{"train_examples": 72500, "image_size": 32, "loss": "l1", "activation": "relu", "block": "basic", "attention": false, "init": "xavier_uniform", "residual_init": "none", "optimizer": "soap", "shampoo_beta": 0.95, "one_sided": false, "batch_size": 128, "lr_schedule": "wsd_sqrt", "warmup_steps": 270}
Rows from block 9 of a small image super-resolution model, named by matrix and row number. Rows with one number belong to one channel. Each number is 200 + 30 x the weight over its row's rms, rounded and kept within 0 to 999. All counts start at 0. After the name is the row's rms in percent of the matrix's.
After each channel's rows are labels from the 100 images, of 14976, where the channel reaches its highest value: "strongest on" is what is common among them. Only what is clearly more common there than usual is listed. The data: Sentinel-2 satellite tiles (TerraMesh). In brackets: how many of the 100.
# convs0: first 3x3 conv (model.mid.0.convs.0.weight, 384x384x3x3, each kernel summed), inputs 231-307
# convs1: second 3x3 conv (model.mid.0.convs.1.weight, 384x384x3x3, transposed, each kernel summed), outputs 231-307

convs0.18,090,191,221,223,239,124,252,183,189,248,168,218,190,216,242,229,201,209,197,223,194,166,170,212,170,190,199,230,153,197,239,210,245,185,252,170,177,201,266,216,205,144,230,165,218,189,164,186,191,221,154,248,191,152,232,206,234,214,218,284,213,181,192,163,170,169,252,204,206,214,177,272,225,206,205,201,173,202
convs1.18,092,237,228,221,246,173,212,202,147,125,184,176,189,207,200,206,189,200,203,239,192,242,231,182,170,229,167,214,220,206,188,195,213,190,205,182,248,212,202,190,169,200,187,199,274,287,185,207,192,273,205,173,226,241,183,146,244,208,182,233,195,197,284,173,255,199,201,181,191,194,224,217,288,175,226,193,182,221
strongest on: snow or ice (60); main land cover: snow or ice (49)

convs0.190,110,201,194,190,186,157,177,177,179,136,195,142,190,192,201,172,179,192,158,160,211,185,203,193,194,180,216,215,231,210,158,206,235,162,229,252,158,195,199,161,190,201,205,212,187,175,192,210,222,212,222,181,275,224,198,227,232,196,165,250,206,186,194,212,150,167,198,192,201,163,234,205,197,272,218,205,177,158
convs1.190,112,206,193,151,196,166,202,154,184,218,215,192,199,229,194,193,181,201,222,198,178,172,194,187,194,224,197,129,218,202,200,190,231,238,217,261,198,178,182,163,189,186,198,276,188,230,212,192,154,193,182,196,176,180,202,180,209,186,192,197,224,183,188,249,213,194,179,243,190,172,197,182,173,180,141,195,246,161
strongest on: crops (81); built area (72); main land cover: crops (63)

convs0.151,099,191,190,206,217,227,175,218,191,227,204,224,142,184,204,214,191,214,198,224,203,216,266,200,230,190,198,210,206,213,183,223,185,180,168,228,207,205,169,250,181,169,231,220,204,194,198,194,198,229,233,217,159,242,201,193,230,231,185,248,188,210,206,158,245,192,223,139,177,186,224,165,195,149,223,181,206,196
convs1.151,107,228,204,200,272,198,184,242,198,202,191,226,236,216,169,246,176,169,211,187,188,223,224,197,239,181,108,153,207,165,201,150,143,197,157,220,167,197,163,242,150,214,154,203,211,204,226,179,229,217,179,226,214,167,236,149,216,150,208,196,187,169,206,228,155,191,190,163,169,181,149,245,130,222,194,201,170,201
strongest on: main land cover: rangeland (43)

convs0.27,099,196,192,221,238,274,192,207,185,245,255,216,262,187,196,191,150,278,204,212,118,190,194,187,238,174,226,168,223,243,216,175,233,184,229,215,208,191,212,240,266,242,158,213,210,174,221,179,191,185,221,210,225,208,180,185,159,233,200,207,187,160,189,201,188,172,199,163,238,206,212,215,158,163,210,199,195,291
convs1.27,098,171,176,158,193,213,222,166,168,216,159,189,238,206,211,287,156,199,185,263,199,177,185,160,228,186,213,189,242,191,225,151,163,185,149,173,228,165,206,208,228,222,158,237,175,187,227,155,239,178,179,193,220,180,210,160,199,234,168,216,188,151,269,159,199,160,200,218,160,222,212,209,187,161,236,203,151,214
strongest on: crops (69); built area (62)

convs0.125,086,204,215,186,178,210,217,235,182,208,184,207,193,223,211,199,172,171,195,190,206,285,254,178,207,178,231,176,190,194,165,204,182,192,262,251,214,212,215,202,199,221,214,216,223,209,209,175,219,206,224,203,214,210,183,275,226,212,193,130,188,160,207,240,184,220,180,191,211,164,196,289,232,193,215,240,212,149
convs1.125,082,213,184,165,205,177,185,201,173,211,191,207,150,210,177,213,145,210,199,157,200,170,187,185,160,134,184,194,228,187,170,192,221,202,227,213,256,225,174,216,232,143,175,244,223,213,246,237,175,235,181,209,244,210,165,213,223,192,201,186,253,158,184,192,171,169,228,188,226,154,196,146,143,231,156,163,235,143
strongest on: clouds (50); snow or ice (47); main land cover: snow or ice (42)

convs0.32,166,188,203,214,197,180,193,200,201,150,219,235,134,214,229,197,144,195,207,188,200,128,124,210,191,210,184,191,204,178,211,163,194,210,224,261,198,213,148,212,185,204,188,214,185,189,202,173,174,224,189,215,166,227,188,242,243,190,176,253,194,159,169,183,201,284,186,150,157,190,221,162,236,206,129,181,207,189
convs1.32,093,187,198,202,203,221,194,149,217,235,222,223,201,196,201,152,222,213,200,215,202,156,241,164,160,193,221,240,211,212,216,225,203,188,222,238,212,201,230,153,216,200,231,227,196,245,244,179,190,226,206,186,185,191,168,257,217,187,208,242,191,210,179,243,167,219,234,158,201,199,213,230,208,232,247,208,235,185
strongest on: clouds (63)

convs0.247,114,221,181,184,163,170,216,240,145,213,169,250,183,202,212,224,250,217,173,207,163,161,231,237,203,191,244,185,203,200,192,186,145,205,238,138,229,196,205,168,212,195,229,180,234,202,262,187,267,124,194,191,198,249,196,173,173,182,231,195,160,219,235,201,134,223,203,230,212,189,187,221,227,229,244,165,166,158
convs1.247,100,219,211,200,241,213,188,218,181,164,191,212,201,125,210,173,254,193,162,207,207,216,272,191,168,139,174,197,182,245,195,236,188,186,214,152,156,226,181,184,182,214,160,237,227,189,181,205,231,216,202,195,240,161,254,214,153,197,194,177,252,201,221,230,218,197,209,203,246,218,232,148,204,232,188,271,227,206
strongest on: snow or ice (54); main land cover: snow or ice (50)

convs0.99,093,256,205,144,179,178,246,212,217,181,139,196,209,187,225,199,202,228,196,222,174,228,186,182,144,221,176,176,216,221,183,221,194,220,196,244,199,206,215,212,178,184,217,187,237,195,219,218,252,112,207,183,177,225,224,209,195,200,213,140,202,209,192,241,214,150,186,177,195,174,177,261,239,226,154,182,189,212
convs1.99,084,226,239,149,143,186,190,220,203,228,216,194,190,246,199,220,219,261,186,254,202,175,192,189,214,194,119,200,150,190,154,206,156,241,180,209,218,213,213,171,233,167,240,245,228,208,237,222,190,175,232,209,184,198,199,224,186,202,224,205,162,187,140,206,247,245,198,171,221,237,176,173,250,236,121,247,250,189
strongest on: snow or ice (56); main land cover: snow or ice (48)

convs0.295,106,187,232,206,143,188,218,216,166,242,161,143,223,195,153,183,185,210,201,214,211,204,232,236,186,212,218,243,188,215,146,198,267,188,247,183,250,170,253,142,154,233,214,210,183,212,194,209,222,198,191,236,166,108,220,186,161,241,189,246,173,197,186,229,171,194,220,282,209,187,235,256,221,226,234,196,209,205
convs1.295,098,209,198,160,235,232,191,258,201,214,175,211,168,164,199,223,138,231,168,215,246,179,179,165,197,176,198,192,177,202,184,182,177,222,237,202,199,150,219,236,178,228,210,194,126,178,240,245,167,221,252,209,203,212,223,174,202,214,211,200,143,159,197,185,213,175,233,245,196,218,225,160,128,211,193,216,188,222
strongest on: clouds (74); main land cover: clouds (43)

convs0.91,102,205,212,162,221,227,184,236,207,211,152,154,251,180,162,226,260,229,168,180,200,192,208,227,172,203,210,163,195,206,170,266,227,148,215,275,223,182,232,193,163,165,247,206,182,146,138,252,179,201,203,181,187,201,235,228,236,190,212,190,221,224,204,215,148,189,222,240,229,193,232,261,180,172,197,229,174,224
convs1.91,109,176,133,208,184,128,157,205,189,200,226,183,171,231,195,203,194,250,190,182,184,225,121,167,157,162,210,208,155,208,155,218,246,268,238,144,169,182,202,213,239,185,218,192,178,232,192,270,115,240,199,214,235,212,204,194,226,173,173,166,208,209,193,198,206,206,235,221,185,223,206,155,181,217,203,210,188,144
strongest on: clouds (52); snow or ice (47); main land cover: snow or ice (37); main land cover: clouds (29)

convs0.267,108,212,209,160,187,179,170,176,181,187,222,231,188,180,269,202,240,187,197,191,195,253,224,178,154,213,178,176,219,220,157,175,170,197,242,161,179,221,178,210,202,203,146,200,177,259,206,207,193,231,212,230,184,190,208,225,196,174,217,165,178,200,180,169,203,273,222,184,190,202,208,142,175,124,191,224,197,210
convs1.267,115,191,240,233,180,216,203,145,218,220,232,184,224,235,140,206,157,169,227,195,171,210,150,220,203,165,203,185,258,159,208,212,173,207,196,150,191,201,227,275,152,201,184,191,250,222,215,202,204,169,163,222,223,174,199,180,183,148,207,194,196,208,197,199,201,198,261,182,186,223,172,251,185,182,186,222,176,206
strongest on: clouds (61); main land cover: clouds (35)

convs0.174,101,194,197,205,211,234,228,206,201,239,228,250,196,228,247,259,195,182,192,195,180,235,223,195,163,215,202,221,247,266,209,174,203,191,227,225,152,224,204,200,190,207,149,158,174,169,263,168,206,174,228,200,158,238,195,202,210,137,198,200,201,214,167,185,199,229,185,228,204,201,257,190,171,207,200,175,196,183
convs1.174,109,177,258,208,244,181,181,191,182,221,221,229,240,244,153,269,147,173,223,243,216,184,245,195,219,133,194,188,221,234,208,205,209,204,136,186,196,197,175,241,221,177,162,190,195,174,247,199,212,202,232,193,155,194,189,159,203,146,188,202,204,195,231,167,150,202,188,186,147,197,202,227,201,178,106,203,213,140
strongest on: main land cover: rangeland (41)

convs0.97,095,216,219,234,166,209,198,194,190,199,200,143,224,188,234,159,221,214,202,172,182,209,214,219,207,227,204,140,193,198,171,188,285,169,246,227,266,187,229,146,192,230,232,215,221,203,217,227,231,202,225,250,187,200,171,197,193,215,243,126,245,256,268,212,166,189,175,205,201,196,175,261,198,199,171,250,140,182
convs1.97,092,206,230,198,178,216,187,203,210,220,207,227,227,212,200,192,156,230,158,195,179,208,155,146,230,182,149,240,231,198,181,229,160,219,180,205,195,208,181,207,180,228,210,154,220,235,186,261,190,210,220,233,223,198,178,230,192,176,229,190,178,191,159,226,166,229,194,214,226,199,199,173,177,250,166,264,178,199
strongest on: clouds (68); main land cover: clouds (43)

convs0.224,100,211,232,235,223,140,253,169,167,193,200,174,233,240,158,196,149,173,206,180,199,182,222,201,204,178,239,129,212,188,159,188,160,187,221,213,210,194,194,184,185,195,249,170,203,209,215,216,197,197,153,162,195,184,176,206,172,225,195,273,201,191,211,188,192,277,191,189,174,161,203,199,216,183,238,149,169,186
convs1.224,107,216,187,213,205,193,196,180,164,217,165,199,262,154,211,181,170,157,160,202,189,229,257,211,198,224,195,172,182,178,159,197,265,216,184,182,186,222,178,221,214,184,234,162,180,194,185,191,196,200,243,235,182,195,196,214,188,160,198,195,192,213,176,219,205,236,179,210,175,183,186,199,166,151,290,190,159,251
strongest on: clouds (92); main land cover: clouds (43)

convs0.15,114,239,197,201,208,139,164,195,179,173,164,206,165,203,208,176,207,210,205,183,211,261,211,222,179,233,171,208,234,219,231,227,181,151,240,221,203,198,229,200,170,212,179,194,200,173,208,195,142,158,193,182,212,196,168,168,196,172,183,178,179,215,149,192,202,206,196,186,173,190,163,229,212,242,197,184,204,189
convs1.15,123,196,226,186,191,181,198,195,195,198,187,173,187,190,247,142,188,159,169,224,202,231,205,248,171,233,161,193,232,216,173,162,219,202,215,249,247,192,226,168,184,210,156,218,213,217,183,188,194,142,183,214,206,287,208,228,226,158,194,191,141,240,206,175,209,200,170,232,181,215,237,203,184,199,167,238,163,197
strongest on: crops (84); built area (74); main land cover: crops (67)

convs0.329,099,190,167,193,217,138,216,186,200,224,208,170,169,174,210,226,195,197,161,186,213,216,209,153,291,174,243,185,197,190,156,170,179,209,160,191,191,183,217,180,228,153,186,194,199,188,178,208,200,257,221,189,323,184,218,172,184,164,176,183,154,190,201,156,138,218,213,178,205,214,183,228,201,186,219,190,194,260
convs1.329,096,187,212,222,211,222,175,153,200,190,208,209,171,209,203,210,205,198,185,156,177,197,169,210,214,133,244,165,202,185,212,201,182,182,150,174,199,228,168,154,181,143,203,185,239,183,153,215,178,173,164,196,213,200,222,211,167,216,184,186,207,220,177,208,213,186,217,124,236,199,155,233,222,155,222,223,206,192
strongest on: crops (65); main land cover: crops (43); clouds (40)

convs0.143,093,200,199,191,193,229,219,241,183,176,208,210,232,203,180,229,152,157,220,203,194,163,210,259,223,176,187,194,244,209,174,211,237,190,240,200,229,222,208,193,196,244,241,197,188,167,214,172,189,290,184,218,131,251,220,179,270,141,209,263,198,166,175,187,189,281,206,168,157,182,180,233,212,160,221,219,208,160
convs1.143,092,206,235,140,237,176,188,211,207,245,255,152,151,302,152,222,157,186,192,223,199,178,217,192,179,187,210,204,198,204,183,232,225,188,173,204,210,242,191,251,246,172,234,175,189,185,226,230,167,209,203,126,212,203,181,187,267,193,201,238,228,224,159,184,201,207,217,199,197,180,280,187,166,235,201,157,223,197
strongest on: snow or ice (73); main land cover: snow or ice (62)

convs0.326,100,210,214,213,253,201,228,220,202,198,216,237,198,217,158,187,186,176,201,162,182,236,217,223,223,185,248,213,196,222,212,188,185,168,203,183,193,202,199,198,189,169,234,206,192,183,215,175,210,259,198,196,186,179,205,238,233,159,201,214,217,206,261,201,208,197,199,195,197,182,217,234,253,196,239,206,167,144
convs1.326,098,209,229,221,174,203,200,185,181,205,185,212,186,220,206,217,236,200,211,181,222,207,212,259,161,202,178,263,203,149,187,194,189,249,235,199,192,264,218,234,178,195,202,179,209,182,201,164,184,238,235,223,179,189,224,169,224,213,176,226,198,234,231,218,273,252,158,160,163,205,205,247,252,153,211,211,275,294
strongest on: snow or ice (57); main land cover: snow or ice (41)