Rows from block 13 of a small image super-resolution model, named by matrix and row number. Rows with one number belong to one channel. Each number is 128 + 24 x the weight over its row's rms, rounded and kept within 0 to 255. All counts start at 0. Numbers have three digits each.
After each channel's rows are labels from the 100 images, of 14976, where the channel reaches its highest value: "responds to" is what is common among them. Only what is clearly more common there than usual is listed. The data: Sentinel-2 satellite tiles (TerraMesh). In brackets: how many of the 100.
# convs0: first 3x3 conv (model.decb.0.2.convs.0.weight, 192x192x3x3, each kernel summed), inputs 0-63
# convs1: second 3x3 conv (model.decb.0.2.convs.1.weight, 192x192x3x3, transposed, each kernel summed), outputs 0-63

convs0.55:135123125161121143129100137101119108138083122125138139095110153102111092130099140146115158147125139089129111129132156157106117134155149125135160125131133128078133140122115083157094101114138082
convs1.55:111124130149142121119117155110117087100155091141169117126119121111109147120128132138119103148132127135071080111116151112121176107147103109183134134141096117118154133137108140085139129149136131
responds to: bare ground (50); main land cover: rangeland (44)

convs0.94:126111126170130136114132147113118130109144126120106170132113109119101121157111167127127175126162115110133137109088141108140123130103150181097109132090119143145189123135114089126084109138112139
convs1.94:131095118133111156123170101115094133136175135117130136120109146112169132148139139121115163106139138113142129095145132149145094098065099112096103110143142129111107081068138126107094127156136098
responds to: main land cover: crops (43)

convs0.187:115144109110144119146121120134099112097110170097120103126151117151125124057122124130198128163105129104141121128094124151135149072138115137136110120104188110135072151105072130103087094131110148
convs1.187:124127138145139133137144144117105128100143175120168136104132166115127155160091145103083104110153122118128102135149114152117168099090121152133115108110122106106146119132112117116105159143078142
responds to: main land cover: rangeland (44)

convs0.42:107130152108127116140150113128083120111125110081110126148136106150093144180166107112134125126100135134145146117119122154091143182130114093129131112136079125110087150162161129127118101109104104
convs1.42:107110145149118151140126144109080119102099119118158123140159130112133133107106115173158112148129136118100084112115120127141131149142131102111074132079124153076169116112077103097138151104101169
responds to: clouds (87); main land cover: clouds (63)

convs0.98:126134119161100138146103081098039144121133163102111154158135113089125152144101116105127127129123106128128115158151131129113114166106123099115140121128086120113097139122119141122101097153188137
convs1.98:102113162115084115114148133133126141156138112126117133124132160104123143106132129152139179095095108146106106128092102149111124124121122183103104123096078115109120132116133093123109162127094148
responds to: clouds (66); main land cover: clouds (41)

convs0.159:152156116135118150122113116080141112087119138109146168130131140120139107150128143142143174113121142136133124116117135115125110110150108156083104170131116141113123102118132109091109111156088132
convs1.159:174141126171118130140152125118141102147136140161083069121140131128123120132157139125151130128105168166099133139149111178105131107148132110101151149124115135111100115105149177134141129118117127
responds to: main land cover: rangeland (54)

convs0.151:132140119179159103088118137079078093151096117142127133106137131138129147183118093142132123101120140100134147176104085096107128126168139169125122144083107099124105109129146095145095136127141121
convs1.151:134150074094107095146115099113121082148132129127137142131149105104105117141109116094095129145142115129114136116147180167126061101150144144143132144132081113113165123198160151123122149128146097
responds to: clouds (85); main land cover: trees (40)

convs0.83:139120108139109140067107128141122144133141115108124179130145101051135104126143117127162140092116157049167177131119147154146134121104130132134148138111101123131156177124157126142131097109050143
convs1.83:140145165149107124118156163121137128131106179138123142108063122127074156153142141140126121123080094136085099099139110107124167101154137153155115150174108135125115186129129119108124150127162143
responds to: main land cover: rangeland (44)

convs0.63:156122151136099115112143132138177134139110095118100106135121116107099126130122109134081093071087154158124133122111081137089152066103111100123129136119109100104092122099103086115100161133106117
convs1.63:129114138132093111158181114087111107116091115135097155095120123103142155129092114139147182174144109126123106118120071141139150103095129160122113136095128133116114135106111116092166141153130149
responds to: clouds (40)

convs0.49:125103064088109102098101118098096124122115116176096133110133110090131118222139122110132098148118132119128143136120111091084115149182087095143126134109132127112145098121106129136111137136083146
convs1.49:181122142094129110133129146108167149111121117147105102134111097139153153134106150093140088124085164140135153127111133090120181133130103140164135101132094129107128122135136129093114074107133116
responds to: water (71); main land cover: water (63)

convs0.35:130139135114140145126131121139138139110126145065148108192145089121122115126120149120236141128155124135126139113107106080119138103147110170151136109110125114131122096136128164108119121142119131
convs1.35:177107104143161109104094080154112156121123103150097097126120142131142109148158132140142167139131136124166102118116130114169109104096102104115153086128077122115167101155176126112108075122151123
responds to: main land cover: rangeland (41)

convs0.101:100125125083142142137129148118145137129148154115127116119192120121121117124166099120146093134114153137116141131094143146134140156149105145175119136160133142157143141125133100097181138107159172
convs1.101:176138180174166151136159114181151141121081113114106092171154101112159154146138135098136160108132096112129158113094120139072133164120149144131141131166164118111066138125129122099083108147139131
responds to: main land cover: bare ground (25)

convs0.78:138123110083153128118127161112090104118112120124128133099144130153154137221125125121159143143124130117132143059141119113129113148103107059146093139119152111156054156096119157122114136132113075
convs1.78:125158125139150107120091115109116112126145114086129133142081096144135081119177155129120116136078100123121130156122051129146119123158122152099138154123110151108141149135150100159153148155106136
responds to: main land cover: rangeland (41)

convs0.121:089081142124094120135134116169176098162120104110152128145143132087128136116079128149091116084101132105086127147175150117116144111074141171128140112132110120123112115126071134143149155147103140
convs1.121:154173126104112109105114163100126092129134131152101165115131131136123161137146129139114125179149137159113108098157152170119160109153129139113164137100151144148117101145180137135193094143129091
responds to: main land cover: snow or ice (34)

convs0.1:136105149093124094139151152113126160136093123098115140122138118131140144090159097130159108101130132152115136100111097121116140107128121153085095124137149119094151069118107128107107145133129107
convs1.1:105129125115088114109135149104102125134167154127101103143162122164109137156158091110159083159115123149128164158138131131149129130129119098078136120143081103126147105105143114097117112147120099
responds to: main land cover: rangeland (42); main land cover: bare ground (28)

convs0.191:094120128116140104132119141110170163140133114118097142114128139134123130130114160122113168111100121137134134113135115133121143090122113123144113135117181137134114073102095118130151136163093123
convs1.191:126106129115131123108114095134101150136120108112116100144102101117119106172109076112160159157111132154090124130136145105163073102138114073104073127103122139120140161104096144103181098152155112
responds to: main land cover: rangeland (53); bare ground (50)

convs0.189:122133109121126101158126150143170133121136122093121125139133125124125111125135151123107114112122134105124104157104083124092136129142090056131136138105100167118131110127148121128114110123120097
convs1.189:135146148126160139108126096057115114109063117161142074125111114150143125121157155143115115114148102149182144125127142103137132154148137118125137151154153123121140106132149133114116163123117116
responds to: crops (67); main land cover: crops (50)

convs0.82:096138116153115085129101173103157153090133138133123121125115116141164129142122103108086158112107157114105141139131127128139132112170108082157139111112134110113137129118104120096086131168084151
convs1.82:158115147131148089129142137137112081118169091098159125164198079113116114128155124090137187127114135134106109152147121155120168112141098117154122149145091144138146101130163148165130137131110117
responds to: clouds (85); main land cover: clouds (61)

convs0.17:129156115149104124144102098154077129144117135125146101161159119131102162181139132133136120089112124122136131087110152180140144099093119113105146140129072115138082157125144123148110096131091097
convs1.17:131116135122126148135145132118121122132178106093112063110156116095104134067126143133171160122161102155113141107163166118131128161132112150136077116106109122109143098083106069123098171111114140
responds to: clouds (67); main land cover: clouds (51)

convs0.96:128132125094142200124155110105131137152129162111152144144108118116098145150137114138106111135142122136152115095111140152124142186116150098177128116128081145122149164156138135154167087136100130
convs1.96:123120159108137157156136133115117090146122114127146158101134098125141107136167141108106126118114128120150140176107152157095077120161146081105102089171111107103128151079125111137123093160116138
responds to: snow or ice (77); main land cover: snow or ice (67)

convs0.119:120133152116112113122149143099152113067114105131151163177139137131135180123124107129141136100108124092141117116104122116126121129143095169130115139127110109128108124116145097142076178126114159
convs1.119:113083156166085096184153166153113082102099078137119145125115108135131088121158102127139117146111116153116151100112090194153185131093128110154137149140102142084089136134099108137177130122114126
responds to: clouds (87); main land cover: clouds (52)

convs0.172:121119154133112135120103133115081087109141117106116092144118143119140119114129172143076147069081136150134140071125108080086134130136129094137114126100099146117100098106102099125106099133127070
convs1.172:147082128146139124149109116083118186132128145139133122128127150131088128104127129125137105166130122143168147140129109125114160138132067108074094126140088136190126144118095127194130127173132176
responds to: built area (64)

convs0.75:136096144130128106160129135109149129132103131131139126162125129120061118144092158128167162091121107125126141140166136125130096124112125103128115127122156133110124106096187138110126107096087140
convs1.75:144106140142096136084085118132178135127143137147140122111139114154093129129129164119138145140145111132156137116164117134123109139140135127098109159119180132155126174115161145096130104131128097
responds to: snow or ice (67); main land cover: snow or ice (54)

convs0.15:097116147113151145123111119102148153117128139143134130182141148126132164074136113120119105117136129160093150168115075094212129093140150124122144124095121164086133125134121125109100195171159135
convs1.15:116109154157131140130080123156102089139126106173152152141136145104102146157102147194116102088141124142088120108132164164098149120115119148120102149168126138140146154178158124126134154163153107
responds to: main land cover: snow or ice (33)

convs0.168:112123090195123165095130115150104122105137112130122137085129153146132122164121162120134166102136147099123170141097098139107132137073132163101135135120145119149124134088134122134114147123072143
convs1.168:162112120066132106136150146188134118117144067080149124104115136118118131118165138146131107111082157112073110135078156118095099137174131139118088141098128114101095155161127104151142086132114099
responds to: clouds (84); main land cover: clouds (29)

convs0.5:099149101160084204143147118148102103047086122154119088118128143121091147178141119134178092097104132126128132122102120085119133167107102126102145117125083151120112134129138148117094111117100050
convs1.5:163116116143145087148139147148140160100160120156095095135112115174114158153138107139082087128186133103155096176123127111108131119167156105159144092116142150121140137118147130082104122141093074
responds to: main land cover: water (47)

convs0.6:136134148116125121139096146071100101112150126099165106119129109106163171189099102125157123124125148119124148120102123096143131132126104163120135172129154146164130174102111079179106140116117100
convs1.6:141170128119112106136114134092184155110137158109143112095116088105089106128160120094164172097142132161126102106163137137132116078105155117151097152151161154132111128135140136126123138149134147
responds to: bare ground (55); main land cover: rangeland (48)

convs0.169:096122088162131155170110139154119130105132091119159104137131090132139091084129121135166145115122084130115127132108098127116122112129137196144125122134088091092088097104118151099112114132125148
convs1.169:110145131090104117129115128134137164146137110167117073091149147117104125141130168105099119096141123118100175115147114125145145119145151135106118094110131123090148119114123147184098139080114136
responds to: clouds (57)

convs0.87:143105131127142119129149116100125154106094119147147115082154122141116127118145139127109149108131112078117105124148129131182114128162133115115141119157090108120096137141124168131113121135077170
convs1.87:108107134136159139141146093180130137132139173113105117126145117081093122123130090122140135148121111126105144100165161160121136118139109143129145144153165138108119153070126094119113149092125127
responds to: main land cover: rangeland (42)

convs0.27:118093144093071087119129122120104158106076111096121106108102150129116175131139127126137092104167190114130132147154123193094126128110109140130087110122109116093128085116136065136111107126172148
convs1.27:133152153149154165138118135059145104114103096155132072144113133081127144120158097134133127147122100093154108085170077118092111101156097127137120105118095136150152128138063147133119136134126091
responds to: crops (100); main land cover: crops (91); built area (83)

convs0.93:129114165178170129141121113120077165077155081140136126090108117126128127159113138161128130096162146127082143129119131100119145119124130160123126143076124158131148145108091097102104115129112107
convs1.93:121139136126132160148124136134103097099101109154136187164086168138150139127113110134094124127077116100129139127072098088130165130128142140127118113149151090138121099141133109144129136166140169
responds to: clouds (49)

convs0.178:122103092163150125099075102137087067173136139151100134080141143149115148146126114107110130130108104120135113099124144159101136084153134131125121118144076143119134110124140081119133078133109118
convs1.178:079114157096130126143119105105107093139129108121172123122127158087112110108134123136147166115129151115152156111151168125166188114122112150127131141074173158109114121139137130112122114134104111
responds to: clouds (63); main land cover: clouds (43)

convs0.133:137106091168118138125086101100065105094120091092140116144121128109112137126120133137120102097120115139119162103088118093114120164101123184141085111060112132104142118128092076080104134113138151
convs1.133:132089105107129088133096171163081169129167178098112153119129117159117134128100160125097093133141142138151126120137129142100101169158123130158099098100113112125151167152135127091122116135150123
responds to: built area (77); crops (77); main land cover: crops (51)

convs0.134:111150133073100135130109135140087090123092129157110164147146126110150108180144120137103086141147123135147137086164126111129119118141119115137152133105104118124083114095112100105104102094116085
convs1.134:141135143179150143133111089151140138088145116144155108132165097143119167133115117116156115171132136134088127118144111130081119122097161136157128176176148088146150166128074143108101123095117081
responds to: main land cover: water (28)

convs0.135:121116112159085115120125108107100110126106123134104131101153133185081156199128161140111126146115105107140131147144165129121101128151130103146109109100132126135145107122137147075090119119148107
convs1.135:168140137152115114121127138119137112138166104106103150146122150158115142143145128099119125120108102142133137146131120121123101104116124137103127165116153142180133159137091147158142111152142089
responds to: crops (78); main land cover: crops (69)

convs0.138:139105140096125168098157162144108134144117124092122098167154148102141121100144126084150130077126122147143149157151071138151103087141133183100134151108136156120163170157143166122131078104127131
convs1.138:125094102112142159135165143144147102115145132120166139146149083157129143123071089122138097177094119114136168095138106125133077119111113108133137089112135105119075151126125149107082162144146068
responds to: clouds (57); main land cover: clouds (39)

convs0.99:119087135110107125105094127122132095115122126109115111125133125123116116096114147118134137105079135116126109111116070137092125108123108124120123124070134159107102116122105103106129114141135174
convs1.99:175165098128132159116155150109122140127127086105150123085105103116108135112136097100101147131103111109105155158098114106074125131114173183125150090119097133119130152136171113124142131107102143
responds to: crops (66); built area (65)

convs0.54:121115128075143091131139175127088179131127160163099099143108112102140110120147118136108132142135107142120124118099142096117126117095121123147100134128111134108140109149167114101113106140106173
convs1.54:139147141161098152142137107123120127164102144089153141082115104115124115120146146107126187146121107150110155127195106118114163091120184143160111133132076149121165164137116122163084154164130168
responds to: main land cover: water (39)

convs0.23:115122131144112107123100159116081134100101125101094133143145138122150097098142167136071117082114116107138123119160088094112110116113133132128109108113100136149107064081103141114105094135083080
convs1.23:110127167117121152118094146090124111146119134116148141168125175108118115127160143168120126119121146128162129110071149101118130109092087157167084145137085150113126117107137107105123124065154134
responds to: crops (78); built area (76); main land cover: crops (53)